config.yaml
arch: "resnet"
model: "image classifier"
dataset: "microscope photos of single blood and bone marrow cells"
train_examples: 194171
image_size: 32
crop_scale_min: 1
horizontal_flip: true
translate: 0.06
cutout: 0.4
targets: ["cell type", "smear"]
num_classes: [17, 2]
norm: "groupnorm"
activation: "relu"
weight_standardization: false
depths: [2, 4, 4]
kernel_size: 3
stem: "deep"
avg_pool_shortcut: true
widths: [48, 64, 96]
mixing: "mixup"
loss: "cross_entropy"
head_dropout: 0.1
init: "trunc_normal_002"
residual_init: "none"
optimizer: "adamw"
lr: 0.0027
beta1: 0.9
beta2: 0.999
eps: 1e-06
grad_clip: 0.5
gradient_centralization: true
gradient_noise: 0.1
cautious_weight_decay: true
ema_decay: 0.999
steps: 16200
batch_size: 384
epochs: 32.0
lr_schedule: "wsd"
decay_fraction: 0.2
final_lr_fraction: 0.1
warmup_steps: 810
weight_decay: 0.03
Rows from block 6, named by matrix and row number. Rows with one number belong to one channel. Each number is 128 + 32 x the weight over its row's rms, rounded and kept within 0 to 255. All counts start at 0. Numbers have three digits each. After the name is the row's rms in percent of the matrix's.
# convs0: first 3x3 conv, stride 2 (model.blocks.6.convs.0.weight, 96x64x3x3), inputs 60-63, a 3x3 kernel for each
# convs1: second 3x3 conv (model.blocks.6.convs.1.weight, 96x96x3x3, transposed), outputs 54-62, a 3x3 kernel for each
convs0.0 097:088153150127174186099141120105119146146105128136119121146161091145139134108126102125131112096139156076088098
convs0.1 103:200109121138132116115067124158203126130135133084104121071025070116043054108036115139147148109177146183126182
convs0.2 104:119095165092090121126071071084118152097144119135200185126127155166146100157147093152188152184160134156132177
convs0.3 094:115099116076082070126077078099095127114160166195194183093073125074046074093057086093131097148169119115155125
convs0.4 103:113113124110130144118128150116109122084084100098042075183148170134135163123143151132110125073044095071034092
convs0.5 097:136114146144128153108155140120152158136144168082102114140145147134105150123089127169171141139150132156128087
convs0.6 100:098098119123123122063109141200184161187217218097133166118109151158122098150157175111105112127106086096075093
convs0.7 105:150120142127151131150133098116110148114111151184151149127138148161162115127140133145187153186173160176188173
convs0.8 095:141164131133142122156111082152147095161131145183156169164143157171117105147125068110161149107103118134084070
convs0.9 100:150113089079135155106153142131133126105102101050062076158149138187156148119133129114151134067079110051039103
convs0.10 099:132103125121130137102152178153169120093104120118134158138146150104132169126131190114083111130178127087142186
convs0.11 104:126121089155112082120090113164115145146101159105105114187133145134093090119109102156131163136161165142177171
convs0.12 098:096100126143120179094144115122103079150079073107123135086155155125112177069045151127153091160112122157156126
convs0.13 095:144173130169147149148185133164169140115100084115153148162127119154128134148137136138122113078115116101099124
convs0.14 095:142051088085152140100107092112139119103068124168113166126152101129125137118147157185166163154162109134172164
convs0.15 103:138164154170179170178147136136135093160146131114112166141190176138183178112182154074064136068097149124124153
convs0.16 101:074102116088103103135099104151172142094123147115087103099090114137136145157144128154144179126149144158106125
convs0.17 097:103143104129151129113120097124143134145121184199181201134159128141138141137156110149144120158168155096171146
convs0.18 103:133115132134106126126105112130114135161141135150134097180162178145171162163148150138096130126108104078112107
convs0.19 106:146133127148166132171173169134107089096118082098091101166167132139139192160165156109092062113075085129088125
convs0.20 097:095100110082119150122155160087135088127095084104147136035074120074113140102144159090065085112081090148123095
convs0.21 106:072116108108122120055069127069067113100096099159185161138132111161172134177163159107109088118089129123129113
convs0.22 090:166129100130147137128109136171178152134143126065035098208125086166082121108105093082186149100104121101097155
convs0.23 101:119169145146183137166137104073091072110092105159161154135117134148147194093154170035116104073082098103107139
convs0.24 097:097129122110149147110132101146172172175159117180158184097140119086175155111152178056123155085107114125116101
convs0.25 109:154131187176165117135117108161136129115147132100095083101091082124081086120100111148095124134119110127109123
convs0.26 100:144132158119144158081126119137112091190134081138118098143161102165122104147106103163140090145054087167117123
convs0.27 094:126137143141185179161200166135160109139163167128156164144141160124156152101124097173140119113146089131133109
convs0.28 098:129124102140125106163140131120113082127135132117100107098132110118134141085146150110106108132119136108142181
convs0.29 101:139059122129116042128109130177138122103135173098141137178070130142145097148143155165126101140145127115204121
convs0.30 099:144126111131131090113128101134112106104088071139127109143124109181140110163124146117118101087110116116090123
convs0.58 103:139118135124098104150134184125125135152102098171147115124136164095115138127095132132172139193150133186177116
convs0.59 101:129121096131074054105096133149115123120117115123099100166176136160152109191186193120141131101138132140102140
convs0.60 099:089166151129096099145079121201182175200178172155140136113136109117104031121152104141117148089107071122135120
convs0.61 104:150139115129118119150142129118136135146160177180167123169141070122105106109082036159128188109161145156118123
convs0.62 092:132151155098066096108089064113125147122157164162168157135115088116064062136055027129149103115137124172135109
convs0.63 091:125162181119151165184160169158168175113117163111081092133116167149143134097127133131154146141130171167129152
convs0.64 105:174182166144167191134153173124134184103115163146138144122106126128099118131073105106081127126126124117120111
convs0.65 102:047053057055064041085045093131120142149151169130109115092134156083147136104141127102132086153132133165169124
convs0.66 105:146144121159179139158144150161152139136133095164124080141161176143182175130159148098160132142152171112128110
convs0.67 121:162169150184186187180169139145166144125167141143150133153184185167188192165175162121130131124119126114091101
convs0.68 098:172165152153169138121150115104136123182164154140150106124151137101158145116133141146126101102186092105151144
convs0.69 093:159159179146142146137156092133106148093094136157149153158123110153091015124099072081136121127137068161163114
convs0.70 104:148104104116108119161161156155153151154134087146074049140150139146164168133175135174131161086103137088076092
convs0.71 096:128146161143155144159133097162144130158156092167153129151185173140169170091128149140152101121141140161167164
convs0.72 100:155139123102110069108095143082117123106146168098134162128097147090087076109059069173170136179163118170153155
convs0.73 099:116120147151159182179146128109114135137117120116148129176129169153118139150105126094101095126076091147122129
convs0.74 094:137112133091102142101091124165076136119166171152150164102123120084114120109081102173190103143160155091155113
convs0.75 100:144168179177115116111011024171185137117110117096079099085121109100152139110131115138136104128076118154111133
convs0.76 098:116128139123113079103083087089114158051082112115120133114066089115103059148122082121104120156134131132133159
convs0.77 107:121146133115081114150088116116112144087077068107083070150108102165136092124140109117105143070094124109142122
convs0.78 091:123138116148153135142144142116119111162167158160176146107133123125153147134133124106128124084103140100107123
convs0.79 109:170121124164204156125138118124108160113131146111145149108115073134139150115130112066080128145107111095064127
convs0.80 101:135184136191177153152164119124068095094042110077061142117170150115159157136139135172131121139114134148151134
convs0.81 100:081091106095080086108075048117194116121149126115112150164167111194161088142123050089132068095146140114124150
convs0.82 104:131131103104077125091097136133115084139133112112117131168175196181151169175161195168129127131133138104106097
convs0.83 097:124085113093077093089119159059108170095080100069111099060063121129080135117109156089151138136131107152155116
convs0.84 104:130055088074113085113119101133116133145160174123180154116084109102082080112107127128138152112117146138153122
convs0.85 102:160149178142117093136100136092121097149157123140163145087063070120132122076124139158117096139090045183108106
convs0.86 111:146134157159158171150175176105139116148133124184197173074049076084090099103102123115075107101102085130130110
convs0.87 101:167158146129161137127133122136138112117175128062087081133157150093166146088149160103152120149112097098111135
convs0.88 091:105130120112088109122122127122101136091090113082060089107112134096104148127072162100111118089105164107165120
convs0.89 090:128119113100183086156133134125154106120106129148155135063076080071051119098080136154144110167129092160133072
convs0.90 091:085137139108139137095146142123141140109162151161157156091129173078096117092041085113134129143088105121113116
convs0.91 107:088103099106085094108105145127093113108134126214159212095123134109146163097124159127100080110071060111101055
convs0.92 107:175102106180118089159100112085101096118124134141152194119141142129174168118163182146122117150133144168162129
convs0.93 083:101144142147184177117188117147147110136132145112105165068072072067036052131093087089111128125133120147135129
convs0.94 098:133146181158111144154139148171142185131139157093119144131098161116106142145107166137129137144109148132159141
convs0.95 099:107095140133122125120131136117156132144129124128136124105148163091130145099094108144146103148146096111120104
convs1.0 098:098119150114118196082124160097079152075049053061090059104139145113143125112108150142168124171104183150159158099065074097117080135145126092099093145138052122097092086097140090098144139138235109101089112135155115111097121139114103126074122101128
convs1.1 097:114093087095068071154094076089186119137129119113084131162145140173152169195163130061087073144152097069049123128142199115141170132146173124135150090133106123164109150119111163111023112094073129146162078115111083095117122101112105058135114064113
convs1.2 103:088130200129147155135072142091085038165048064122128109117142155103156139125082148113164122080127112154200134144156101118133079144119129093088136094107109123123167173159112156102121198121118128080062168087114197136129138142124110133078139107065
convs1.3 102:184126152121175158104189150184083126087108139069114145122063117116102115122102120135147163130182186153162180154135141136115112132099107140185167127181207131185156109142096146156162193170150049091086069042091063073080163180150126144164123103119
convs1.4 093:127148131141090083132118085103111083124119141098096066147163155140117161127118164109189146159116087104139134110079137104076078114114142150087104125108050118112107141117119108136136086130124148159198190149146146140174150184122143145121113117140
convs1.5 102:134103140110101151177174148140088094131046143118099124109093067131115107117113143163169184168204196149185162137147156092131154117117140068073127118074090170098097187139118144122092175142121153153158163147162144124163162164155158134186159159171
convs1.6 102:117138068108076108097097143101167123174108115165099052166177157124102136170126140111163205114133113087182156124131119111112127091099140130139140119071118070094119119160158155170078165114136102091108145047066140048130116116167107094140221118116
convs1.7 094:134087150141079086106120127128134122140166107121150090050077064132153097093144085152127096149132128105148105117118158122168150133151138113142128114095178128107161094044020133085075141121160104057155136104132121161133166130198159119127212136148
convs1.8 093:081102125126095163151101106164120152128164096095192137138156171084086095130097117187187159192158142127132105152109122102111118117103117196161124170204169162159144096098096106124094108121142104110084103107062089105070168174093144123115088116089
convs1.9 094:117110125154158121120127149091116081102087104092119077140120145120119120133143172127045102151086083151108084154125137154132146155154161128109116082094126135094124151160211077102114126130140118120170125078083133104075128115147074125106122108128
convs1.10 097:150143157131130111084121157116190142128170184190143116104119143105080140115066103148125050084103153094102092138124104132169116130088106176173165180138184174107181070097192102088080146123143140145110117139096178179115171097119121146098128148151
convs1.11 105:125121107135101111089076080199145158138129167145153152124104138051114164175125127089105123144104153152113123140147144155134147110131130149122125100117122134149081123141173138103130136141087158130140192120115103097108127166123141152163120124128
convs1.12 102:134137135087150131157096117162121123165162086096127120168119121127127145161132175133112108130089108109121088106116147055102149118106142100143130060146086118094081133118142159137123131136096101149160120148140054101081144143158151124128158100163
convs1.13 095:139144151123110156097122142134118114120121077099176091110121120137165139102169171107104155109085138147214144158187131191184169155179146149123098079139105107117117142129134135167127193182147117138130175157124111150144225161191176155121167142143
convs1.14 093:132105078099135166084115115110073061073157124104105110110095172145077151077130067138151162148154162095107117125135136119135129138138119125137115126122146085142138107111093144120166155177123146134146147144143202138209154136172177146132137144169
convs1.15 100:091140189146129122127142113151159112186131142111141125121177102098133108138102113097106138111116134134139144114160148132138147156157156131128147137134161147184200126116136121135145106155127133112109108093110107092103113096131135123154141126118
convs1.16 102:153163135136147160128145150125099154087130102099074124113143106165136134174111155136137141098098123191187160132145135135102128157126170165161127236152157196173203159152157075078047137110102116152159136169129146120108125131136153079101102124106
convs1.17 107:153185168144150178101148178140138195182133177144148151097151065157151109146151087143141138200192140132167111109140126131139134132106120163148140115125106147133179019040008118101124196143072135128063075127073103102088137132109129139136126152078
convs1.18 100:179122079149106149167164119129095084070152112103118099115122099053135112119142127107141149179155169166085158123128093118105119119092084113114180099172139132151120094118118100111144083115097143154161195135126163198168167179150177110130158091181
convs1.19 102:136141123138099102181196152100123124180156137114114096168106093111167145109156138120119097133174120129104135173155156164161110107112129157156167128107163135145124121138122097119112126166107183169192173140151138139155174161148143152131172163149
convs1.20 101:106205110068092139128128110182148156195191152168122096086151177129111137086154140140123128204107107163127128164114131126116126138119110119104120080107118138046124118123140132134168102139128088093130126094112129106094110122188125143129100208202
convs1.21 100:166123166109124138116059110140098140196148120137211143120154114129196123100123083118099150102102097090120069117075083165112106218166141157143177128114143136125127130149114102146131126121103158089100139083100100103136166125078184138165147097086
convs1.22 100:124149121153052092113098113138211167134141158147141119117131145156186148156178150169088095090050062078128090109124137122139146085159183060104134104070117104107072164139108079127108147117150069071036116107122117125103109107126065129131144220194
convs1.23 101:113170204100155200159098174131169188160124172207100166132127157147129091086133097136114102153121178117120194124151103145127106159119106119130127161150135136169157100137118149112091091128153099131033135135090129111077101144115160064073143084118
convs1.24 102:115122122125153095187154138108123137158149052159140127159148168149111099116128077135176119131164217122150136065118085112148137142165143054072112134136141165110104087124126089118152160185181151162139101108132128116108145132162131113091113123118
convs1.25 103:116150062146098104070088100092122195135156189121102137183106147114134132148144172106155134084145151112114097156154170136164164085133124145175164156141134101122107095095112148100126163136161109119155111089134141171210067115134122128095096120116
convs1.26 105:120063095085120133156121124103138108145124201161169132072135050100111100154116122139140141088124133117112077156126134146086095163115087139115126137155133078108107157108161141092062127109074048112097065124113082132105065115085098095045098068100
convs1.27 096:181184118159105063164094091210187241150110158164135114081101080073088073064093117151191157182116140120149165143168156108062088076008057102102132173092147150131105121158163100094135116121137156152159122122122155120154132133190152115073140125092
convs1.28 107:092086113120090106192157101116128073147150153111135127104083139112080133126130161095161172179116159157205125134134110140119090128111095143162171171178193202183167165122132096106156104168167116116149113110098120100102159146132126106130099100120
convs1.29 102:138142120073130175067079104156118048160149106139119110155103118127158185150135134126106072144154097162136116180170160142149126156154155102128090090131093104100102197106103157126190211136078167127097166144180205171130203149172124145087150144153
convs1.30 102:126141139096153116169127100144103160133141113072088109151122098123095138153117169030123064076092107118102061152120154113110121114125138115137085163137177170137122095090083120099113127121130118147065081078046087086080139074133090100137117119177
convs1.58 099:138125078122133170160170149124127138099205082125139113127161166166186148185135166153162184251146154154173155128156162143146134157136152137134100152109169160170123139136146151132122148126077147182127170166153192172155167146145135142161141145164
convs1.59 099:124108118145075173151125176123125094112193137151116165187125110135115147123150096109223133075112119164135166114094129127105089118083155098096116097102123157106158143125172136131112142067107108180150115147094108053107099136088105107147081149112
convs1.60 093:173198099167217168071166121119063149098140098095081043181166153146137121175121141101123129178122113136113122113105155096118119112094104111153141143124143139157110142150127123095145147177146101084144085165127099170150086120078121096109073112104
convs1.61 105:124135185141164145079148146120127099058120102051101073099086127189120098175154154156143119083133158129214180125099096136122093139075078140165113135156158139080204106090077121141188150198215203159165090137115087074096153108188186181130143124130
convs1.62 088:104146124160172138099093130070119060148097111096162037157164163130157141154133119103162141133168156139106165107104115117129136121133166161098144121139128094068152141115098145138132212148165084120081087113100057109078151140138152124123107082119
convs1.63 095:142208147139143149072131129109100153134056105140142093072123132166131108146118155218146152201133146156087174134155121111111132150137169108148136120063125149151128172190190102150197112110160061110103093063077130051040172174138151146134200129116
convs1.64 105:176152146172217141143147152143147142130144127120188173164144167200154143150139138156143119130151145168162161114133117142144115121170118101111113122186176181171087104105091164109130182119181120057053047074093086096095130100124142067056087134100
convs1.65 100:164156170149119154129131104181127157149126147089121167105097100114111123096135155122150120142141104102120156089108103068090088131115159159154158173143128159130157094095081161098077120117147145146128137073125152138123115118072134132103123124066
convs1.66 098:063159159184174167114151159045125154073096146087107083134167136134165170150148198122139109129139096113127151117145160126176172129175170127104140127164095121168151189160184102130163103126110101147157132171145096112105207156137156153109150164146
convs1.67 096:108129148092133150101147102135080123140168123143179127097079086075115095101118111102103090129180131123192166098098127110107133116108115113109123079098098117169102155151104097168153101129161129129158133136134150096129131141114134091105150122153
convs1.68 101:116178165126137162125096080121055108143119105126159121128111075098090097065118085130074163082112111142059101138148169166102143155130145141112145106121155139143099121131149124108106122085119074104093112103115063164149211172144136166138131159186
convs1.69 102:106093134104132155113137164146147082152129138079129098125149123105140128147112061129139140109081141141084132161183134152164172171174139138149077143137142138096112123124106158077170188138174154132127115144118122096125131134112190101095168114106
convs1.70 101:125123123067133140097112131048103124154142141131099176155115115128185140127131125077139101102121077110129091147121142196173181202177142143129134095120124126106077145132187120132146103131194099148150109116123109158194133135129175118143169132136
convs1.71 098:169227133126215215098147203080123137134150186132116092124192153143158125135123129137131133142097161089132187153144115197153079167103073142172175199180156194118126131154169135130145147087150167165133086067083102078041153153201138101157146095119
convs1.72 100:144150174063113152042041100102115071142164173127176166114086150123081080158130114096086094149129128147107122103107154115070120095088095130140146159128142132160144127077103166140138201185091125125048137117144142157115143136142149149118095114127
convs1.73 098:174125175190100118153098130165135157191197140125125190115106160112094115058071128113158082089173145107085139146136122130127110153173154089142131138174139195153154114128082130121135122131108122154187165109139181151139177124178166110146166168164
convs1.74 101:072083148131104142141133126122131153166182140145152162162164132136121145151087110126101098062124130119131144128099107115118140116140105122136088173135135139138144068091091090084087108111096110069082103007069129058068084068034133089079078064086
convs1.75 099:134137136085089175129115136147224144143130133179089058174118142128124111161107135126102135114113026125091171162161159130117147107120104111135118054062145134143095185171134178100137132068113163171177173193150172122096155105148093115133105082089
convs1.76 097:117153173048074127136130070132159136116134110094071055143077058106105106151117164092106100130105110127066136163193202131186191129151151095127101117078135093107104148173127127100068145104105141128105100120120106110094180112182157178123099079121
convs1.77 098:128133135113107154084083077124155102124045075117104059096078103065054114117127159141149127159047087089109096174163134175164138169155190141108093131159092103150083187154157168127150119097138197148120157153138139137159147066125165135134151107124
convs1.78 096:115079073109171141120168121105143134123154164116138107194128158108124143127160183136113116172164172176164186129101130110087081107075080147128156132111162172163144128100127161126135157179176080149101102144115096110079075123157149124114163126126
convs1.79 099:162151168133159127054152125139164154157111109065111136105058145139125150167117139168159116060156177145202165167144137134093143112081105117077107091089081128120072103143109042079175118198106110195188186225253127199167108120091080144123148137092
convs1.80 100:106115134117146142175133128084092136147091103171174115074092116114137107098191086112110086163152170122105112097094120122095119135105135145184165145187160130129186141157128162164177111154153167129170100086076159107105175150159165135146178153152
convs1.81 097:122142222135096131121105155139076121141102101182121068143156117127160107140129155158105128150103162174165212143126110138075112135073127198135171171160168136145132157140142146132132141093120090128049111092051141082077141093112103156143073085111
convs1.82 101:131125115086072060150152140107148192171146138157219204096098119135125087122098094132097149092102106110112094107129064131112118122134092162151118128153114117123161078064115068133092130103096121166115143096072109141147167162113117118110146133125
convs1.83 095:152094086141141099187177127153114107122116187108119068106101165042097093129048111117116123085068071059055109182184180156159174187172174131124082101123120124181124162107123149115124123141087166149151152163148165133137075098109113135124089119130
convs1.84 101:113087125191173123125111143102118064090132133116118152101141198114089172098082146168155180151158222106127125144134155102132099093131088166111097113099115052072118099106171097128185120128172149108135145117136123160182189183107098092097100100114
convs1.85 105:145116112164126132179135165093151149094118135071142168139115114176109099140087106129127137127120165073149146106095130067097111097096095133121105108147111132101084069080100121082094154112116122102105111083064118130106144129099123142082085082095
convs1.86 104:124088126132127109138154104115168132173155151144156178128141117121123091059104072136113132130115106063123058122122133117108099129106097098111171109090092126106094094126094055129160104142135154094130135109119134124159060104109099089088123101084
convs1.87 102:060111127095090102092084084155075116172127163130104104149157159139155165112110140128104131134065110120115102085109146106106166134131110142137138130122137131115106111079174104110150146133181134092093139099111038108124139101143071084113132104149
convs1.88 097:119072144122082079144120107148163105112111095153144113138146164131121136101147147101075114143126141089072122135135155150149152146175190113095128108109130086143157110076093121128124132076087091098079136144177122103101051104122115063092119082134
convs1.89 099:101110096196059142161152106085136109127143118127114066198142130118133120110139132139161123070133123137132140048055078081081115137139159157190133159126186150146182139145126135140078128135140090052098087125071116098067080109115085122176159144189
convs1.90 098:115116125140173144114144121168140123144191124123107095161181163152140126163124126167115094145146167121161121127137117085080045012000000093142082103131132064111090167158129158104110159146139103133115116140073130088091191128144106069146118113107
convs1.91 102:191151139110144161100130176107109116125160110143172130086126079091105080088107080180175095110161124095114098104086094120131128154089117184154161134141138148102127128067153139085131171126081220127164127108140123146178157132109093073068103079123
convs1.92 100:149088124112087075139150091140197136192165144185124112131137143128126122108081064167115102109074091058073118105155163118117141112105137148144131109092158181085141182149151113121108100103112098098115109125129190110127131159194124113172132138123
convs1.93 097:133118146119063089145080056120146152145164166129154118157118207188141147138126151117081109061062089108073151087119122073082109067074130062110055113122131086082073118150132098120030147085122107139143128174157144178128076087112055093057075079105
convs1.94 105:141093084130124132112038102045096092138160156120110093175139123142151086187108168133131085125130088172167181143163150142141123178124163061081100088127112095077071146143133117106160195157157128141085169148144165158134125109160158129119161150167
convs1.95 110:116153075095093142116130121109117039092130104144117085124103133131149143108165139163157179175149153173142136122146144097098139130120124135120156138180151158120140179182185144114148145147155080085036043079054054066034183120157148114139106137141