config = dict(
    arch='resnet',
    model='image classifier',
    dataset='microscope photos of single blood and bone marrow cells',
    train_examples=194171,
    image_size=32,
    crop_scale_min=1,
    horizontal_flip=True,
    translate=0.06,
    cutout=0.4,
    targets=['cell type', 'smear'],
    num_classes=[17, 2],
    norm='groupnorm',
    activation='relu',
    weight_standardization=False,
    depths=[2, 4, 4],
    kernel_size=3,
    stem='deep',
    avg_pool_shortcut=True,
    widths=[48, 64, 96],
    mixing='mixup',
    loss='cross_entropy',
    head_dropout=0.1,
    init='trunc_normal_002',
    residual_init='none',
    optimizer='adamw',
    lr=0.0027,
    beta1=0.9,
    beta2=0.999,
    eps=1e-06,
    grad_clip=0.5,
    gradient_centralization=True,
    gradient_noise=0.1,
    cautious_weight_decay=True,
    ema_decay=0.999,
    steps=16200,
    batch_size=384,
    epochs=32.0,
    lr_schedule='wsd',
    decay_fraction=0.2,
    final_lr_fraction=0.1,
    warmup_steps=810,
    weight_decay=0.03,
)
Rows from block 3 of a small image classifier, named by matrix and row number. Rows with one number belong to one channel. Each number is 200 + 40 x the weight over its row's rms, rounded and kept within 0 to 999. All counts start at 0. After the name is the row's rms in percent of the matrix's.
After each channel's rows are labels from the 100 images, of 14848, where the channel reaches its highest value: "colour at peak" is the nearest of a few named colours to the mean colour under the peak. Only what is clearly more common there than usual is listed. The data: microscope photos of single blood and bone marrow cells.
# convs0: first 3x3 conv (model.blocks.3.convs.0.weight, 64x64x3x3, each kernel summed), inputs 0-63
# convs1: second 3x3 conv (model.blocks.3.convs.1.weight, 64x64x3x3, transposed, each kernel summed), outputs 0-63

convs0.29,086,214,135,137,223,188,266,199,193,196,179,124,170,161,176,212,258,218,221,218,133,150,217,215,218,190,128,207,223,89,182,245,171,157,148,200,178,194,210,267,254,232,156,165,206,184,194,186,227,240,247,260,251,230,198,261,232,184,163,257,207,225,161,173,132
convs1.29,093,190,224,206,237,168,246,218,224,241,265,200,234,242,187,221,295,205,160,223,207,213,283,204,147,171,135,196,136,141,152,138,218,198,204,212,239,205,167,215,251,198,160,208,198,211,242,223,183,225,213,261,202,139,264,207,238,202,219,274,112,136,193,130,189
colour at peak: blue; black

convs0.11,109,178,273,192,231,187,258,232,195,216,284,273,246,190,213,189,258,241,168,199,181,193,190,207,186,98,192,124,104,171,191,242,180,201,239,161,182,212,226,183,182,171,220,223,232,118,147,211,228,122,152,254,193,213,208,200,180,162,268,218,204,189,204,217,142
convs1.11,090,169,187,227,215,137,109,170,222,151,241,158,215,189,231,217,202,257,175,173,224,167,118,165,273,117,177,214,182,166,206,177,188,258,231,197,169,208,217,276,241,241,279,157,222,246,223,239,237,170,227,266,189,172,181,229,202,202,296,200,203,206,149,203,167
colour at peak: purple

convs0.4,120,169,185,211,167,156,182,209,155,207,188,184,248,157,178,216,208,168,249,206,190,138,164,169,228,254,194,211,165,236,257,207,203,238,320,147,184,170,249,166,237,207,247,205,235,198,216,179,160,185,165,226,44,223,205,232,161,145,174,252,189,184,196,135,202
convs1.4,124,163,147,152,209,175,275,185,126,201,205,188,170,211,142,215,181,225,133,257,179,171,137,166,193,179,231,188,174,103,220,229,193,185,151,160,153,160,199,173,162,166,205,188,181,167,166,92,225,225,166,179,149,95,184,271,169,197,202,209,183,210,186,201,155
colour at peak: black

convs0.1,111,200,213,185,136,192,210,258,233,150,183,191,203,219,236,174,217,229,216,147,191,192,278,118,118,194,200,174,215,253,213,202,175,228,258,196,195,117,189,253,184,153,207,160,188,186,127,171,154,180,222,180,174,285,126,227,166,220,199,118,194,229,169,271,151
convs1.1,112,190,166,207,191,206,159,196,221,194,169,231,220,240,156,165,224,118,161,179,257,184,133,201,193,177,187,200,165,247,220,189,101,273,174,220,82,200,171,145,141,277,231,129,226,177,171,159,228,187,224,133,189,138,179,184,164,212,157,200,181,171,208,236,188
colour at peak: blue; purple

convs0.37,068,236,225,170,209,198,201,236,181,230,178,247,212,295,158,200,232,217,172,194,268,208,183,153,248,239,175,271,244,114,274,196,157,154,162,162,235,214,190,213,184,212,114,225,87,144,257,219,236,227,220,227,218,218,201,238,177,203,151,190,169,216,162,164,233
convs1.37,087,251,235,244,202,198,210,82,232,205,146,227,218,231,242,224,172,205,230,149,236,295,141,206,215,208,194,227,199,181,202,211,241,208,158,218,224,176,157,198,202,266,170,262,279,142,220,230,173,83,214,153,188,264,191,209,194,259,220,174,171,209,216,208,224
colour at peak: black

convs0.12,084,174,150,217,175,194,156,170,176,310,137,240,173,148,184,212,263,186,177,263,192,161,218,210,129,164,214,269,196,193,251,203,170,155,196,171,204,234,308,206,185,171,160,130,135,185,201,190,246,155,245,177,183,145,247,196,193,168,165,178,195,156,160,232,215
convs1.12,088,241,175,225,201,219,202,137,232,253,111,196,221,199,242,221,173,240,176,143,203,217,233,169,150,181,150,138,184,173,198,199,156,134,217,167,249,203,250,277,227,146,179,215,85,163,179,230,147,187,155,196,135,209,216,160,173,159,139,176,207,224,219,213,265
colour at peak: blue; black

convs0.57,107,159,200,195,159,127,141,148,199,211,223,140,266,153,200,232,194,156,235,271,216,213,182,267,168,225,168,229,233,165,221,196,210,185,267,211,169,225,182,238,213,223,170,169,222,168,153,199,250,283,152,200,199,200,209,211,199,161,188,264,181,93,281,130,218
convs1.57,109,195,252,204,208,233,216,170,203,221,233,191,160,198,152,304,251,161,207,196,189,267,275,262,195,209,237,200,191,175,241,264,246,155,296,190,261,204,148,163,137,155,216,197,204,132,214,232,199,166,133,182,183,188,184,183,191,280,156,211,187,207,230,147,156
colour at peak: blue; black

convs0.38,069,210,145,226,181,195,269,136,166,209,189,177,273,185,224,197,226,212,152,242,242,226,239,115,192,243,242,172,136,170,151,214,207,159,188,157,189,175,184,189,153,207,216,199,107,234,251,185,180,214,91,131,165,170,231,264,212,144,220,185,221,204,252,182,233
convs1.38,081,204,232,228,170,195,135,225,228,181,195,234,135,144,237,179,238,154,263,200,218,185,210,127,216,196,185,232,151,182,216,218,89,188,220,227,184,285,206,190,171,190,180,234,203,189,130,144,287,155,232,203,208,109,213,227,216,258,270,193,174,247,238,212,199
colour at peak: pink

convs0.22,101,138,157,180,158,171,218,165,279,195,275,154,186,197,201,247,229,175,176,199,186,237,189,146,148,142,201,224,129,282,195,266,146,163,221,208,271,221,233,142,174,275,198,200,266,183,205,208,200,127,184,208,223,185,174,217,196,193,207,238,125,167,152,186,152
convs1.22,090,236,203,205,267,166,123,56,205,154,158,174,180,177,205,254,202,212,189,135,215,226,188,193,208,156,174,186,201,199,199,167,247,270,228,190,205,178,169,225,263,160,159,232,185,290,249,190,252,209,236,184,188,262,190,248,200,220,241,243,250,166,244,224,173
colour at peak: purple

convs0.31,097,219,221,247,184,227,229,139,126,153,225,210,244,223,206,206,184,220,196,247,191,214,205,152,260,167,152,186,122,273,219,200,172,168,146,165,257,217,162,190,277,210,203,127,194,207,216,209,195,185,205,197,160,104,175,235,177,96,196,217,229,235,135,170,141
convs1.31,106,277,230,210,187,182,199,73,208,192,168,251,215,222,200,223,163,221,217,154,169,125,143,138,225,225,271,210,152,157,181,227,130,213,167,229,198,151,183,230,294,184,218,229,259,147,210,174,170,241,190,231,152,182,202,195,176,165,184,215,208,132,248,175,182
colour at peak: black

convs0.59,100,192,197,182,194,203,203,223,173,163,206,105,149,206,197,204,159,307,250,210,173,164,191,247,200,244,187,216,239,210,203,148,209,199,301,191,269,179,165,156,207,145,188,246,162,147,176,258,175,226,179,193,86,190,193,207,221,261,264,226,167,174,239,171,175
convs1.59,121,162,180,149,158,213,279,231,189,149,167,161,255,257,211,220,233,211,173,195,210,204,162,191,262,197,164,190,156,174,169,165,144,231,277,204,207,212,175,196,189,135,219,201,199,213,154,178,217,343,217,243,286,163,220,121,174,190,240,181,181,204,225,221,152
colour at peak: blue; black

convs0.3,090,194,253,201,165,172,162,204,199,186,272,167,240,132,209,207,156,269,202,180,257,191,208,205,160,141,227,255,204,204,180,155,231,187,209,251,189,140,174,200,48,214,176,188,182,191,176,231,208,247,235,137,267,116,222,187,237,199,148,200,183,246,220,219,225
convs1.3,099,225,215,208,181,141,181,182,208,141,244,171,153,133,219,278,191,242,202,280,250,205,178,196,246,144,164,247,241,202,231,210,232,105,212,172,207,226,202,224,164,172,229,252,220,166,256,185,252,158,290,215,188,199,143,245,160,222,185,221,179,279,183,164,145
colour at peak: blue

convs0.33,127,244,219,191,192,242,150,155,227,204,140,135,184,214,157,176,239,226,203,190,205,109,248,193,159,248,201,199,165,226,229,242,256,200,197,126,235,204,295,240,199,243,119,170,181,75,178,181,188,205,175,176,229,175,154,205,212,224,185,219,185,137,209,178,257
convs1.33,122,251,236,206,210,227,245,223,183,197,204,175,219,182,213,228,230,234,238,257,153,193,213,183,159,248,170,187,155,202,222,219,268,199,205,170,247,229,211,197,239,204,263,173,206,131,161,226,192,213,231,234,172,170,150,251,127,275,218,193,340,258,213,196,298
colour at peak: black